From a checkpoint of a small contrastive image-text model.
Model: 9.17M parameters, 24-pixel images, encoder arch vit, encoder norm rmsnorm, encoder activation swiglu, encoder moe soft, encoder num experts 4, encoder patch size [4, 4], encoder layers 16, encoder width 128, text encoder width 256, text encoder layers 8, text encoder norm rmsnorm, text encoder activation relu.
Training: soap at rate 0.002, 6500 steps.
Rows from block 11 of the image encoder of a small contrastive image-text model, named by matrix and row number. Rows with one number within an expert belong to one neuron, the router's apart. Each number is 128 + 24 x the weight over its row's rms, rounded and kept within 0 to 255. All counts start at 0. After the name is the row's rms in percent of the matrix's.
Before each expert's rows are labels from the 100 images, of 14976, where the router gives the expert most weight on average: "strongest on" is what is common among them. Only what is clearly more common there than usual is listed. The data: photos with spoken descriptions (Open Images, Localized Narratives). In brackets: how many of the 100.
# router: slot weights (encoder.blocks.11.mlp.router.weight, 4x128, trained with AdamW), inputs 0-127
# gate: expert gate (encoder.blocks.11.mlp.gate, 4x64x128), inputs 0-127
# up: expert up (encoder.blocks.11.mlp.up, 4x64x128), inputs 0-127
# down: expert down (encoder.blocks.11.mlp.down, 4x128x64, transposed), outputs 0-127

# expert 0
strongest on: text has "man" (33); text has "guitar" (31); text has "playing" (31); text has "dark" (30)
router.0 089 [127 114 145 153 109 116 119 132  45 164 121 141 135  78 107 146 109 117 139 102 137  90 143  84 119  89 123 129 150 126 114  93 154 134 135  94 114 104 127 116 112 117 122 146 126  84 123 135 149 148 112 111 130 143 119 181  92  90 123 126 128 141 146 123  89 113 115 180 139 161  93 111 118 116 147 195 176  93  99 131 128 131 115 109 109 122  89 158 116 152 143 118 111 120 133 140 129 129 126 147 128 107  73  84  96 124 119 149 121 165 110 132 107 158 113 104  93 132 146 133 163 116 149  95 129 144 101 118]
gate.0 090 [ 93 103 150 151 153 147 136 111 119  85  89 101 116  74 112 126 124 104 127 163 123 141 178 167 117 138 104 110 157 119 120 149  80 129 117 128 151 178 139 111 100 146 101 148 109 143 100 143 132 153  82 126 128 102  94 101 126 125 124  64 161 155 137 170 149 168 106  90 112 122 133 146 147 126 149 113 151 125 146 148 131 112 142 162  82 149 135 145 128 137 107 151 108 102 129 147 151 137  81  98 125 113 133 124 111 142 112 139 163 122 129 141 116 149 130 106 113 116 145  68 152 132 146  79 146  94 122 144]
up.0 092 [158 132 138  92 122 121 131 151 115 177 147 133 163 108  97 112 183 102 135 118 142 141 128  98 132  95 167 105  98 128 123 127 161  98  84 158 107 105 126 161 148 110  94 122 155 104 180 166 151  91 124 127 146 177 180 159 142 160 154 154 133  94 111 138 131  89 154 172 117 123 133 124 144 153  80 157 105 111 134 139 103 108  87  96 133 133  87 119 151 121 124 125 109 132 152 122 116 138 148 145 123 118 118 103 124 101 143 151 101 120 130 113 131 123 158 145 167 143 125 105 109 137  81 118 125 149 139  89]
down.0 102 [151 137 160 105 156 163  93 149 144 119 131 136 128 144 132 154 121 122 116 108 111 156 129 137 101 135 101  80 132 101 132  99 122 146 115 125 156 109 136 125 123 163 162 142  95 126  95  73  92 141 150 132 167 141 121  99 133 140 124 119 156 106 133 127  66 136 186 144 152  83 103 154 122 144 114 143 118 112 104 171 137 112 152 148 126 115 101 124 105 156 196 108 151 119 108  89 108 112 109 139 154 183  92 102  90 181 122 128 137 127 106 134 134 148 114 152 103 142 134 143  92 123 140 156 120 114 116 160]
gate.1 105 [156 168  96  79 133 128 156 122 131 171 101 111 102 161 105 108 108 107 103 131 103 113  96 151 134 102 122 145 132 115 119  98 127 123 142 133 129 142 129 125 131 159 162 116 121 168 146  97 124 179 133 132  81 117 127 130 100 133 112 146 195 151  83 154 127 100 118 133 100 174 153 108 123 135 165 113 141 152  95 123 118 110 136 139 132 106 148 124 124 117  83 120 147 140 109 146 174 142 118 156 124 147 127 172  86 141 150 114 162 102 101 158 154 129 146 144 162 134 110 151 115 152 138 112 158 109 131  56]
up.1 105 [108 110 118 140 108 169  96 120 112  99 137 146 165 170 139 125 127 106 164 159 118 146 142  89 141 164 118  85 126 128 127 117 140 121  87 146 101 126 132 102 158 113 135 119 134 127 111 125 129  94 138 120 137 133 135 109  93 134 144 120 111 125 166  66 146 183 151 130 124 101  86 135  96 143  97 188 123  99 117 148 133 150 144 115  98 146 152 106 122 154 152 143 118 132 161 118 110 138 195 131 104 117 117 107 108 124  87 112  76 122  75 125 130 121 141 123 175 112 129  95 110 147 137 118 105 105 122 180]
down.1 112 [107 137 106 126 157 117 152 127  86 146 130 132 148 152 116 138 119 112 140 122  87 118 125  96 136 121 104  97 123 103 171 148 132 118 126 128 122 143 169 109 130 126 177 160 155 112 119 140 107 118 169 123 132 156 158  90 143 135 137  88 133 143 125 165 124 161 135 161 144 141 103 162 110 133 126 120 125 134  97 125 149 136 108 115 151 121 120 153 117 135 120 141  91 136 142 123 127 131  54 122 168 205 135 154  90 156 127 159 126  98 144 176 105 196 135 133  92 154 167 151  81 104 133 119 140 119 159 121]
gate.2 096 [122 138 167  96 120 149 107 130 109 125 129 156 138 192  93 121 119 114 126 143 132 132  93 146 136 104 131 112 146 141 134 143 133 151 108 161  61 129 135 135 125 106 119 112 115 133 140 105 137 126 130  94  88 179 153 114 162 121 121 114 158 141 121 115 165 139 126 160 140 140 105 164 143 148 113 164 145  94 180 114 121 126 135 105 139 143 133 126 123 176 125 143 139 145 124 151  96 130 112 117  91 177 148 124 149 132 101  84  96  97  83 152 110 141 153 114 142 162 172 107 169 161 113 177 152 113 157  92]
up.2 089 [ 79  88 159 110 107 130  99 148 116 165 117 131 150 172 101 123 113 137 139 132 137 121 136 125 106 118 124 115 125 162 133 165 150 176 129 143  89 122 131 106  99 113  80 114 105 167 150 116 150 115 127  67 110 139 135 103 130  99 152 132 159 118 133 126 132 129 118 151 121 102 157 158 146 142 114 131 144  97 153  90 121 121 115 119 140 133 127 121 147 164 142 118 143 134 128 146  92 155 123 128  94 162 123 112  99 158 115  76 135 119 106 159 106 138 112  90 137 155 142  89 164 130  93 205 189 111 123 108]
down.2 101 [104 155 113 110 117 111 140 114 101 142 162 110 135 143 123  97  96 129 162 144 114 120 107 152 134 163 121  73 164  88 137  82 113 125 144 119 183 149 123 122 157 136 111 123 124 130 122 160 133 150 145  76 158 129 157 142 113 156  85 109 114 113 130 126 133 106 136 141 111  85 127  66 110 120 146 114 155 149 151 137 114  75 173 184 114 125 152 114 133 126 109 135  81 131 113  57  87 122 157 133 132 124 122 122 116 141 146 130 149 139 114  84 103 122 132 148 115 134  82 123 136 113 129 101 130 131 153 166]
gate.3 103 [155 107 170 119 105  88 155  88 125 133 113 110 144 158 132 139 129 103  77 144  98  86 126 138  79 152  81 118 117  49  88 131 135 125 108 109 132 152 158  98 166 153 145 128 103 161 143 144 130  98  83 137 119 116 126 153 170 125 113 132 170 140 165 149 116 112 134 139 122 101 144 142 164 120 165 128 164 109 100 140 154 102 135 123 117 118 140 117 123 158 161 132 152 119 114 110 167 148 113 118 155 105 143 147 144 119 122 148 164 179 164 119 139 132 120 137 142 152 148 124 143 123 133 116 160 159 158  99]
up.3 100 [172  99 172 143 129  98 132 110 141  83 123 140  76 165 139 144  79  93 106 161 132 127 128 146 108 118  89 113 136 113 132 130 122 114 133 122 114 151 139 107 146 118 128 100 141 135 109 138  63 127 142 120 104  96  74 149 148  97 138 116 151 116 152 114 114 133 139 120 118 113 132 110 122 132 164 106 126 165 113 123 132 162 126  76 128 133 120 133 129 124 116  90 147 112 113 133 188 109 124 123 141  88 133 162  99  80 118 113  86 163 164 102 101 136  91 159 110 125 135 106 130 102 105  67 146 106 137 104]
down.3 104 [144 151 121 151 105 101 135 130 143  54 122 173 126 170 113 101 125 142 111 135 115  87 159  73  70 103 135 108 146 175 148 117 157 154 157 136  97  92 118  92 149 133 138 117 122 127 148 114 149 151 128 165 116 100 119  58 114 148 126 120 108 125 145 118  98 127 162 128 125 116 117 117 148 111 153 148  92 145 104 132 137 124 148 123 147 122 109 108 125 146 175 179 129 134 118 108 135  91 142  96 125 154 147 112 143 160  83 168 125 138 110 135 112 143 102 130 151  79 157 119 136 145 119 121 138 126 108 105]
gate.4 096 [119 130 127 159 123 168 136 116  74 111 158 107 152 148 137  98 125 138 123  98 134 128 137 136 116 120 134 137 142  91 114 100 135  97 134 123 106 146 149 130 158 131 125 174 119 142 128 168 166 140 132  73 145  79  94 163 149 125  85 120 100 153 145 107 100 154 132 183 120 176 129 125 139 143 159 150  69 109 176 142  87 164 135 146 128 118 125  96 111 121 136 133 123 147  89 123 115 113  83 108  90 146 172 126  82 143 135 133  97 138 120  99 147 121 121 147 140 105 120 120 145 136  99  78 137 103 138 130]
up.4 094 [115 127  94 110 121  68 138 159 116 113 103 150  83 132 133 133 133 128 132 118 145 160 108 124 119 115 148 111 172 129 147 176 120 114 123 111  99 104 100 152 119 148 162  87 141 120 129  66  99 126 112 148 107 185 137 139 119 126 192 148 120 107  88 122 189 133 117  98 177 115 141 119 115 120 120 110 166 126  99 104 156  86 129 107 126 113 131 130 162 152 119 133 143 120 162 141 108 146 135 152 174 121 104 128 163 135 133 146 141 124 117 172 106 126 120 127 108 138 124 111 128 138 144 187 157 157 121 102]
down.4 105 [130 163 125 170 136  87 144 124  83 102 163 164 115 135 106 157 134 141 131 115 142  99 120 151  94  96 123 136 106 132 120 138 132  92  97 112 162 135 148  79 113 182 155 135 133 116  95 156  96  95 180 146 122 132 151 115 122  99 104 121  90 128 133 112 126 158 138 138 120 128 135  74 188 111 148 137 104 107 129 150 152 132 148 103 125 125 121 134 124 132 148 156 164 149 116 137 144 116 145 154 154 118 145 119 171  88 104 115 185 111 136 160  96 144 140 175 144 137 168 102 160 118 106 130 120 129 112 159]

# expert 3
strongest on: text has "grass" (43); text has "plants" (34)
router.3 101 [190 140 121 136 143  87 149 119 131  68 112 135 126 140 128  88 149 139  97 166 111 104 135 148 131 130 137  91 135 121 153 124 134 132  79 166  94 144  90 190 152 127  99 149 131 165 134 111 137 114  97 140 137 145 127 108 110 159 146 135 170 109 145 100 156 106 119 106 125 119 132 123 116 126 173 113 115 165 152  87 134 133 147 106 134  98  88 111 109 152 116 146 147  81 123 123 159 179 126 169 162 150 127 137 113 169  91 155 111 117 152 150 131 131 130 103 158 115 131 135 118  99 141 130  92 138 168 123]
gate.0 096 [114 150 153  88 122 105 143 153 129 133 158 152 171  54 136 108 133 105 156 116 136 160 152 101 142 162 131 141 143 122 129 145 111 115 148 117 100 113  94 178 150 104 108  77 139 108 134 148 103  80 134 111 146 147 110 133 122 133 107 109 120 133 112  94 135 108 146  97 124 136 115  91 116 121 103  75 140 129 122 130 120  82 146 103 179 122 133 138 123 128 144 136  68 171  82 142  81 126 147  88 128 140 108 123 116 143 154 142  86 132 142 102 141 138 132  91 138 161 142  77 128 137 128 128 116 109 110 150]
up.0 100 [110 154 139 130 136 118 140 149 127  97 141 128 170 107 101 123 102 128 143 154 146 148 158 113 173 120 155 124 125 113 127 116 105 144 131 109  93 120 105 158 170  94  81  95 120 140  94 138 105  90 118 130 157 128  85 151 126 138 109 124 119 123 116 125 118 120 145 109  86 122  99  89 117  96 141  78  99 101 104 136 137 127 153  98 132 136 125 122 142 165  99 130  98 132  64 169 120 141 172 148 125 171 153 116 100 128 183 143  82 135 103  98 153 136 166  92 133 166 142  88 118 136  91 144 129 116 123 131]
down.0 100 [147 104 124 153 124  59 146  98 173 108  99 102  86 132 126 118 138 105  99 120 155 124 105  95 106 158 109 133 125  91 144 130 127 104  94 143 126 145 169 100 121 134  74 152 147 128 128 145  75 114 125  98 127 169 155 111 123 106 102 117 133 100 163 161 112 131 133 145 123 134 115  84 116 149 115 124  85 121 149 109 105 163  95 134 160 141  84 123 159 146  79 118 144 158 138 128 127 111 148 143 123 125 111  99 108 126 117  75 134 115 122 126 124  94 120 150 178 180 152 129 163 135 119 126  92 138 132 139]
gate.1 092 [117 124 142 138 148 101 157 148 109 107 147 104 128 147 121 155  97 128 119 116  91 116 113 143  96 151 132  89 156 130 112 122 134 118 114  97 102  96 110  97 110 129 114  98 123 115 158  97 150 134 151 118 126 123 120 178  93 137 144 163  82 124 136 136 125 146 135  83 130 133 138 114 160 108 108 144 117  76 123 149 109 144 129  73 148 131 157 151  87 152 112 159 169  91  82 137 167  72 108 120 142 126 158 116 130 109  98 119 140 112 133 113 160 138  99  78 140  88 110  81 121  86 139 134 123  95 144 168]
up.1 087 [159 148 113 150 144  98 160 107 147 129  93 108 107 154 128 167 150 121 104 130 111  92 120 139 131 141 168 101 126 112 120 120 175 108 112 201 157 114 148 136 119 141 144 147 122 137 156 129 105 130 171 125 164 131 120 138 119 145 157 136 154 135 114  91 170 129 146 104 109 120  97 139 163 107  76 120 140 158 149 152 133  84 109 133 178 100 145 152 116 122 168 156 144 169 127 103 160 134 157 148 144  98 138 125 100  93 164  97 148 129 128 113 120 131  88 121 163 124 109 137 122  96 137 129  75 111 160 151]
down.1 099 [165  92 121 155  90  94 150 134 144  94 144  94 117 117 150 146 141 147  83 119 172 106 117 131 123 131  91  83 121 179 111 102 153  78 167  90 122 127 139 123 101 144 174 127 179 105 143 143 127 104  87  98 170 167 140 138 110 181 142 131 104 151 148 172 143 155 118 110 161 135 136 113  95 176 115 121 120 154 140 140 111 140 140 121 134 127 111 140 153 100  96 119  85 103 132 109 123 121 120 125 142 132  91 141  86 118 144 126 166 112 102 139 116 162 128  99 136 109 120 131 110 135 131 115 125 122 159 125]
gate.2 096 [ 88 144 143 125 122  99 176 153 103 162 101 118 140 111 152 125 129 114 124 119  90 100 146 122 154 191 170 144 153 113 131 127 127 100 154 180 110 147 141 150 135 167 118 120 108 151 117 165 101 130 121 167 136 108 118 182 115 120 130 139 155 173 166 117 165 135 144  82 130 145 164  94  99 140 150 136 144 144 125 178 150 145 153 135 121 118 102 159 143 134 133 125 141 143 101 179 128 137  89 118 141 140 128 131 137 146 187 134 132 124 100 106 137 145 140 157 127 121 151 125 145 153 143 140 106 182 127  92]
up.2 096 [115 179 109 124 107 125 131 164 102 134 100 106 136 158 145 120 133 137 128 152  65 116 115 134 151 182 177 150 111 111  92 134 145  88 126 174  87 169 150 129 149 126 103 140 155 137 121 151  88 125 130 152 156  99 133 177 134 132 142 128 157 117 134 143 151 158 142  95 132 123 152  96  94 145 171 102 117 133 132 148 147 150 109 121  99  93  77 113 141 144 149 133 161 151  93 163 150 111 132 136 114 142 120 129 151 120 174 133 105 106 139  81 152 138 152 161 139 156 141 106 104 152 144 123 141 158 135 109]
down.2 094 [101 123 135 129 122  98 105 119 103 158 115 100 128 165 118 120 128 152  78 106 106 111 149 120 112 152 103 161 127 147 137 152 131 127 156  77 119 172 159 142 127 148 141 157 144 116  86 128 148 109 121 133 117  99 127 133 132 128 103  96  63 123 128  95 152 156  87  98 128  91 136 108  85 138 132 127 179 110 160 141 146 138 127 130 146 105 105 115 144 165 164 137  82 136 123 120 174 156 123 123 166  91 146 110 127 109 119 109  92 133 143 111 162 131 163 153 154 126 167 129 116 107 173  85 130  92  99 128]
gate.3 102 [146 107 157 102 147 115 139 115 150 127 195 136  92 157  98 157 116 155 116 113 129 105 127 125  80 152 147 124 132 137 145 127  99 134 144 141 135 106 125  94 179  89 114 126 135 127  65 104 128 158 147 165 112 158 135 130 142 122 116  48 123 101 118 124 146 107 100 134 138  67 102 150 113 145 111 134 113 143 138 131 196 134 151 105 127 131  92 121 125 118 127  97  88 139 109 176 135 142 111 141 127 129 118 120 115 115 128 181 106 166 133 122 130 149 131 149 127 134 110 154 136 161 149 104 141 116 126  83]
up.3 104 [136 115  94 126 132 141 150  99 165 136 114 161 102 150  88 150 161 142 160 153 108 129  87 112  80 148 143 130 119 116 157 110  83 116 131  98 161 115 145 131 154 136 149 119 127  94  84  92 143 124 129 142 116 157 152 130 104 107 139 116 134 135 124  97 161 107  79 131 131 116  86 164 151 112 113  90 104 118 105 100 154 138 110 136 108 129 128 169 144 131 148 141 130 100 133 164 167  87 119 167 122 131 152 125 106 148 141 146  87 159 118 102 128  98 144 153 103 172 117 195 101 133 112  79 124 115 118 124]
down.3 109 [127 152 101 108 110 124 115 144 161 158 154 126 184 152 154 127 145 151 123 140 142 164 131 153 169  98 124 153 133 142  68 116 143 106  98 127 104 162 152 141  69 154 107  90 121 111 117 117 165 136 101 132 126 109 113 147 166 114 143 112 123 143 153 146 119  95 106 125 100 147 119 110 145 157 123 140 145 129 155 118 102 149 124 161 114 148 156 165 154 140 138 121 171 111  81 147 113 125 121 119 105 114 138 119 139 188  92 148 148 102 125 132  98 199 139 111  81 159 130 136 144  97 117 103 144 142 147 144]
gate.4 093 [138 142 135 113 136 107 122 155 117 122  89 120 132  98 119 135 139 119 195 118 133 116 107 101 157 147 141 125  85 103 115 109 138 143 123 144 132 169 134 136 105 167 119 106 120 136 115 116 113 173 139 127 180 127 158  77 145 151 155 109  96 109 152 179 127  82 103 140 117 135 109 120 118 143 102 102 132 149 114 172 128 130 142 142 145 148  84 136 160 108  89  83 115 169 159 143 137  88 125  88 190 143 143 114 132 126 107 158 142 108 162 113 162 136 112  94 143 108  91 106 137 108 152 103 133 141 128 160]
up.4 099 [137 118 129  98 100 149  95 128 103 108 124 116 108 133 134 129  97 115 127 136 130 131 112 138 113  86  76 129 145 152 158 148  78 115 137 134  94 147 158 108 131 125 139 135 132 135 147 116 102 157 121 142 119 117 110 157 109 120 120 147 164 141 131  83  66 142 124 188 138 126 149 151 117 160 188 115 110 150 155 151 103 140 108 144 100 146 138 111 171 112  91 130 117 131  81 140 118 115 139  90 107 104 161 149 144 130 153  99  95 127 136 125  97 143 107 174 112 108  83 133 173 150 124  88  71 147 125 150]
down.4 098 [ 95  93 161  98 104 137 110  92 163 127 147 168 156 183 126 101 132 185 134 140 142 131 142 129 151 128 105 120 148 117 115 124 118 121 131 110 136 151 150 106  92 152 108  96  97 146 152 119  77 113 126 155 105 120  75 150 121 164 121 158 112 133 145 108 128  82 145 156 114 166 154 107  71 151 137 164 130 161 136 143 160 126 138 125 120 158 122 121 147 143 149 107 105 144 119 141 122 154 123 116 145 101 104 133 112  91 168 115 138 100 127 157 131 128 105 158 107 121  87 126 107  93 157 107  82 145  84 135]

# expert 1
strongest on: text has "sky" (67); text has "water" (33)
router.1 112 [166 148 143 144 158 109  89 119  75 153 127 126  97  55  96  94 111  99 114  73 126 100 134 139 146 100 134 159 119 117 128 161 150 125 162 123 147  85 125 147  95 101 111 120 134 164 112 108  64 109 129 113 113 169 130 137 115 127 100 151 137 112 116 146 154 124 120 115 139  82 130 118 131 146 153 132 155 106 110 149 139 136 112 107 108 128 170 136 105 119 117 137 103  98 109 188 142 152 119 164 112 113  93 119  96 134 103 130 139 130  98 118 139 145 149 118 134 152  77 121  97 121 117 124 162 109 124  90]
gate.0 105 [106 106 110 137 129 141 107  99 114 126 128  98 137 141 122 143 111 155  99 119 126  86 173 115 159  71 130 152 128 152 124  95 104 150 123  84  82 119 149 173 176 136 128 107 125 119 103 150 133  95 142 126  66  95 163 162 150 129 146 137 145 138 116 126 169 154 148 146 126 122 134 151 146 112 114 136 122  66 137 173 139 127  80 155 103 101 111 101 152 109 148 147 109 128 117 145 122 124 184 100 110 116 151 160 127 129 143  97  99 104 170 113 134 149 168 135 111 113 116 133 147 114 142 128 111 134  92  97]
up.0 098 [ 82 102 101 165 146 112 115  94  79 126  96 103 112 157 103 146  67 161 140 123 121 110 144 132 106  84 126 140 134 137 104 109 126 147 122  91 131 119 149 153 139 119 125 131 149 103 114 147 129 125 120 117  92 100 164 152 118 136 165 151 141 133 164 125 167 184 137 132 123 111 114 110 154 126 122 127 151  73 132 171 146  85 114 143 120 104 150 124 128 124 130 136 108 108  92 142 123 110 144 176 134 132 137 214 132 128 143 127 120 132 141 132 171 161 161 132  95 124  88 129 112 146 142 122 106 168 104 132]
down.0 107 [141 148 100 117 107  98 127 127 127  98  84 158 130 112 117 129 105  87 167 133 175 128 143 128 111  99 152 151 105 141  85 126 111 123 127 137  92 129 163 139 130  90  87  93 140 108 124 147 141 101 154 154 115 104 132 140 101 158 122 147  76 140 144 140 143 122 138 119 152 136 148 131 112 163 158 139 132 112 129 120 149 141 103 116 136 123 156 108 149 122 127 158 168 142 134  64 129 141  87 170 133 123 119  92 138 111 159 108 138 130 135  95 136 143 185 138 108 130 145 133 153 172 124 149  72 115 194  86]
gate.1 090 [129 130 143 119 112  96 183 113 148 146 146  98 131  90 114 146 110 116 102  99 185 166 155 145 141 125  58 135 133 117  98 133  92 110 107 145 151  92 107 111 116 159  94 119 145 125 110 149 177 163 136 125 142  93 151  99 111 128 125 116 121 155 122 135 105 119 149 150 150 121 141 123 158 115 119 154  76 140 167 111 141 136 108 145 121 107 139 139 135 140 114 169  92 132 148 110 131 104 126 115  66 130 126 135 120 121 105 135 107 116 114 108 203  92 123 137 163 136 123 144 163 129 107 118 171 165 123 111]
up.1 095 [145 159  95 145  99 117 104 127  79 106 120 187 170 151 150 150 111 160 162 120  89  89 103 110 147 101 126 146 124  72  97 140 154 115 120 110 180 118 132 106 117 141 141 130 108 132 129 110 126 146 144 138 150 167 121 129 134 146 129 113 154 105 123 116 133 117 143 210 131 164 153 145 118 142 144 155 118 142 108 159 166 128 109 114 119 140 149 107 139 106 123 140  97 125 120  92 147 139 145 153 128 130 117 115 142  77 197 120 130 134 138 126  92 154 144 147 119 147 124  63 123 104 126 141 124 146 155 142]
down.1 100 [155 109 160  83 173 157 138 125  89 127 153  88 149 140 150 120 139 131 115 147 115 155 155 166 100 134 151  86 140 177 109 110  84 136 112 176 120  98 134 126  89  66  74 139 137 137 149 126 115 145  98 136 111 108 154 127 119 121 173 124 101 152 128 139 139 121 145 119 110 126 101 122  91 149 139 138 100 122 146 129 150 139 115 121 138  94 132 144 128 118 192 143 121 140 142 154 130 143  98 109 178 127 140 117 153 135 114 115 102 165 108 105 126  87 128  98 152 139 110  87  96 144 112 121 141 145 164 162]
gate.2 100 [156 126 109 118 126 110 146 182 102 121 144 152 147 120 146 166 152 129 121 125 164 117 153  89 129 102  98 148 133 135 127 117 111 107 107 131 123 143 124 104 131  68 103 121 113 155 126  70 131 174 144 151 180 171  98 142 126 130 166 102 113 144 151 144 118 104  96 176 104 118 117 152  96 139 164 166 135 154 128 140 109 121 155 151 136 144 140  93 104 145 113 106 102 137 152 100 145 143  90 173 102 120 147 156  92  95  89  84 153 133 143 112 125 102 119 161 153 115 113 111 136 144 145  98 135 118  91 127]
up.2 101 [149 119  73 112 135 165 163 140 100 138 113 175 114 143 137 128 139 117 129 140 154 105 174 104 136  88 116 130 125 134 123 127 150 138 109 156 134 162 123 101 129  75  94 118 138 133 161  57 131 175 128 158 167 153 123 127 146 140 148 140 132 128 153 150 114  69 118 158 120  91 134 165 107 165 164 133 129 152 120 130  90 152 109 155 128 143 153 110 116 146 134  90 102 116 168  89 138 128  99 152 115 113 162 155 123  94 107 103 151 158 143 126 141 147 119 153 147 109 119 104 147 146 128 112 152 108  96  98]
down.2 106 [157  95 117 155  88 106 126 104 109 101 111 158 172 115 105 119 158 141 112 126  97 181 141 151 135 133 155 132 112 116 103 148 139 126 151 142 118 179 139 165 141 107 103 155 112 116 138 114 122 127 195  84 176 135  68 173  87 103 131  84 131 144 130 138  94 103 148 132 166  86 137 111 115  85 136 138 159 120 157 119 113 114 104 160 114 147 147 159 121 112 101 122 137  77 124 120 129 147 136 134 113 115 154 111 138 153 129 164 133 153 158 139 107 131 133 141  86 128 175 127 134 137 113 110 127 128 132 120]
gate.3 111 [145 146 135 108 175 161 140 135 136  93 120 132 131 120 108 139 111 108 184 113 149 129 154 152 144 117  80  95 130 141 160 145 110 126 146 118 131 147 147  85 111 171 124 166 154  72 128 148 123  98 132 127 196  79 114 124  81 103 111 118 112 140 133 136 114  97 116 158  99 134 132 168  83 148 166 121  98 112 123 141 120 143 129 112 125 126 136 102 127 143 136 142 119 144 132 138 143 126  93 130 102 172 112 122  97 125 134 125 182 175 119 130 123 163 112  94  95 109  83 130 104 153 115 109 113 155 140  87]
up.3 114 [132 131  80 126 110 123 138 113 104 165  55 131 167 142 133 125 124 145 106 115 110 174 106 115 163 140 122 127  98 135 147 141  80 174 128 139 105 138  81 128 129 136 117 141 143 111 147 114 135 208 102 161  96 144 136 123 139  97 150 159 100 105 118 111 108 131 141 158 127 143 139 130 147 126 104 132 157 116 106 112 142 149 154 110 103  89 125 119 138 132 127 161 133 192 175 101 116 135 112 118 114  99 111 128 107 106 109  82  94 115 165 134  99 125 148 157  87 137 149 101 101 102 102 130 144 121 134 134]
down.3 103 [136 120 116 139 163 166  90 165 130 116 101 145 149 120 153 159 157 115 118 131 148 142  77 161 150 124 115 129 113 165 141 139 184 110 124 125 113 138 169 120 104 161 132 145 141 123  78 144 146 139 127 171 156 106 158 153 129 108 150 106  96 136 150 134  83 111 135 127 135 165 137 127 151 116 148 133 127 101 158 149 113 107 135 132 129 128 125 121 149  80 133 136 145 135 143 150 106 152 129 101  67 120 107 132 168 159  97 141 154 141 138  98 184 125 114 120 145 118  94 125 127  95 127  83  60 143 151  93]
gate.4 102 [128 112 119  93 156 144 138 133 131 153 133 123 105 109 128  79 181 162 180 163 120 145 120 111 115 156 160 116 116 108 142  99  90 100 108 112 144 114 158 111 123 131 150 136 109 101 155 170 127 119 155 117 156 140 128 121 115 120 122 147 119 111 149 108 165 172 117  94 152 136 119  97 122 158 132 103 120  74  71 138 133 113 147 114 115 139 129 141  65 165 115 136 126 173 124 112  99 147 161  99 137  99  85 116 132 150 136 110 104 131 132 118 128 136 193  70 106 120 127 118 143 143 147 122 129 135 114 171]
up.4 102 [141 150 120  96 114 137 134 162 125 150 134 138 168 103 156 145 127 115 114 126 182 171 115  86  69 131 116  76 155 133 129 118 126 121 127 110 165 136 106 121 159 104 111 123 145 128 187 139 119 104 172 169 145 164 138  97 123 109 140 140 115 106 140 113 153 109 122 105 115 101 111 152 118 102 143 100 139 125 166 157 129  99 142 118 135  94 147 150 103 106  90  97 131 157  95 112 147 121 185 136 106 115 159 107 148  87 109  97 122 129 181 127 139 104 134 117 123  85 114 103 106 114 137 129 143 140  78 136]
down.4 095 [116 111 143 126 110 140 117 116 123 137 120  93 143 111 123 171  98 115 121 130 130  76 132 114 156  85 132 115 126 165 142 141 126 123 116 152 163 141 109 135 173 138 162 129 120 121 125 147  95 125 113 135 106 144 133 138 111  87 154 126 128 134 110  84 130 178 104  45 166 150 112 128 117 152 131 103  90 109 124 101 125 136 125 113  86 104 113 139 154 119 197 114 149 178  99 124  91 120 145 136 112 157  87 123 162 148 103 122 144 115  98 136  85 132 130 109 134 134 153 139 140 108 191 151 128 129 100 106]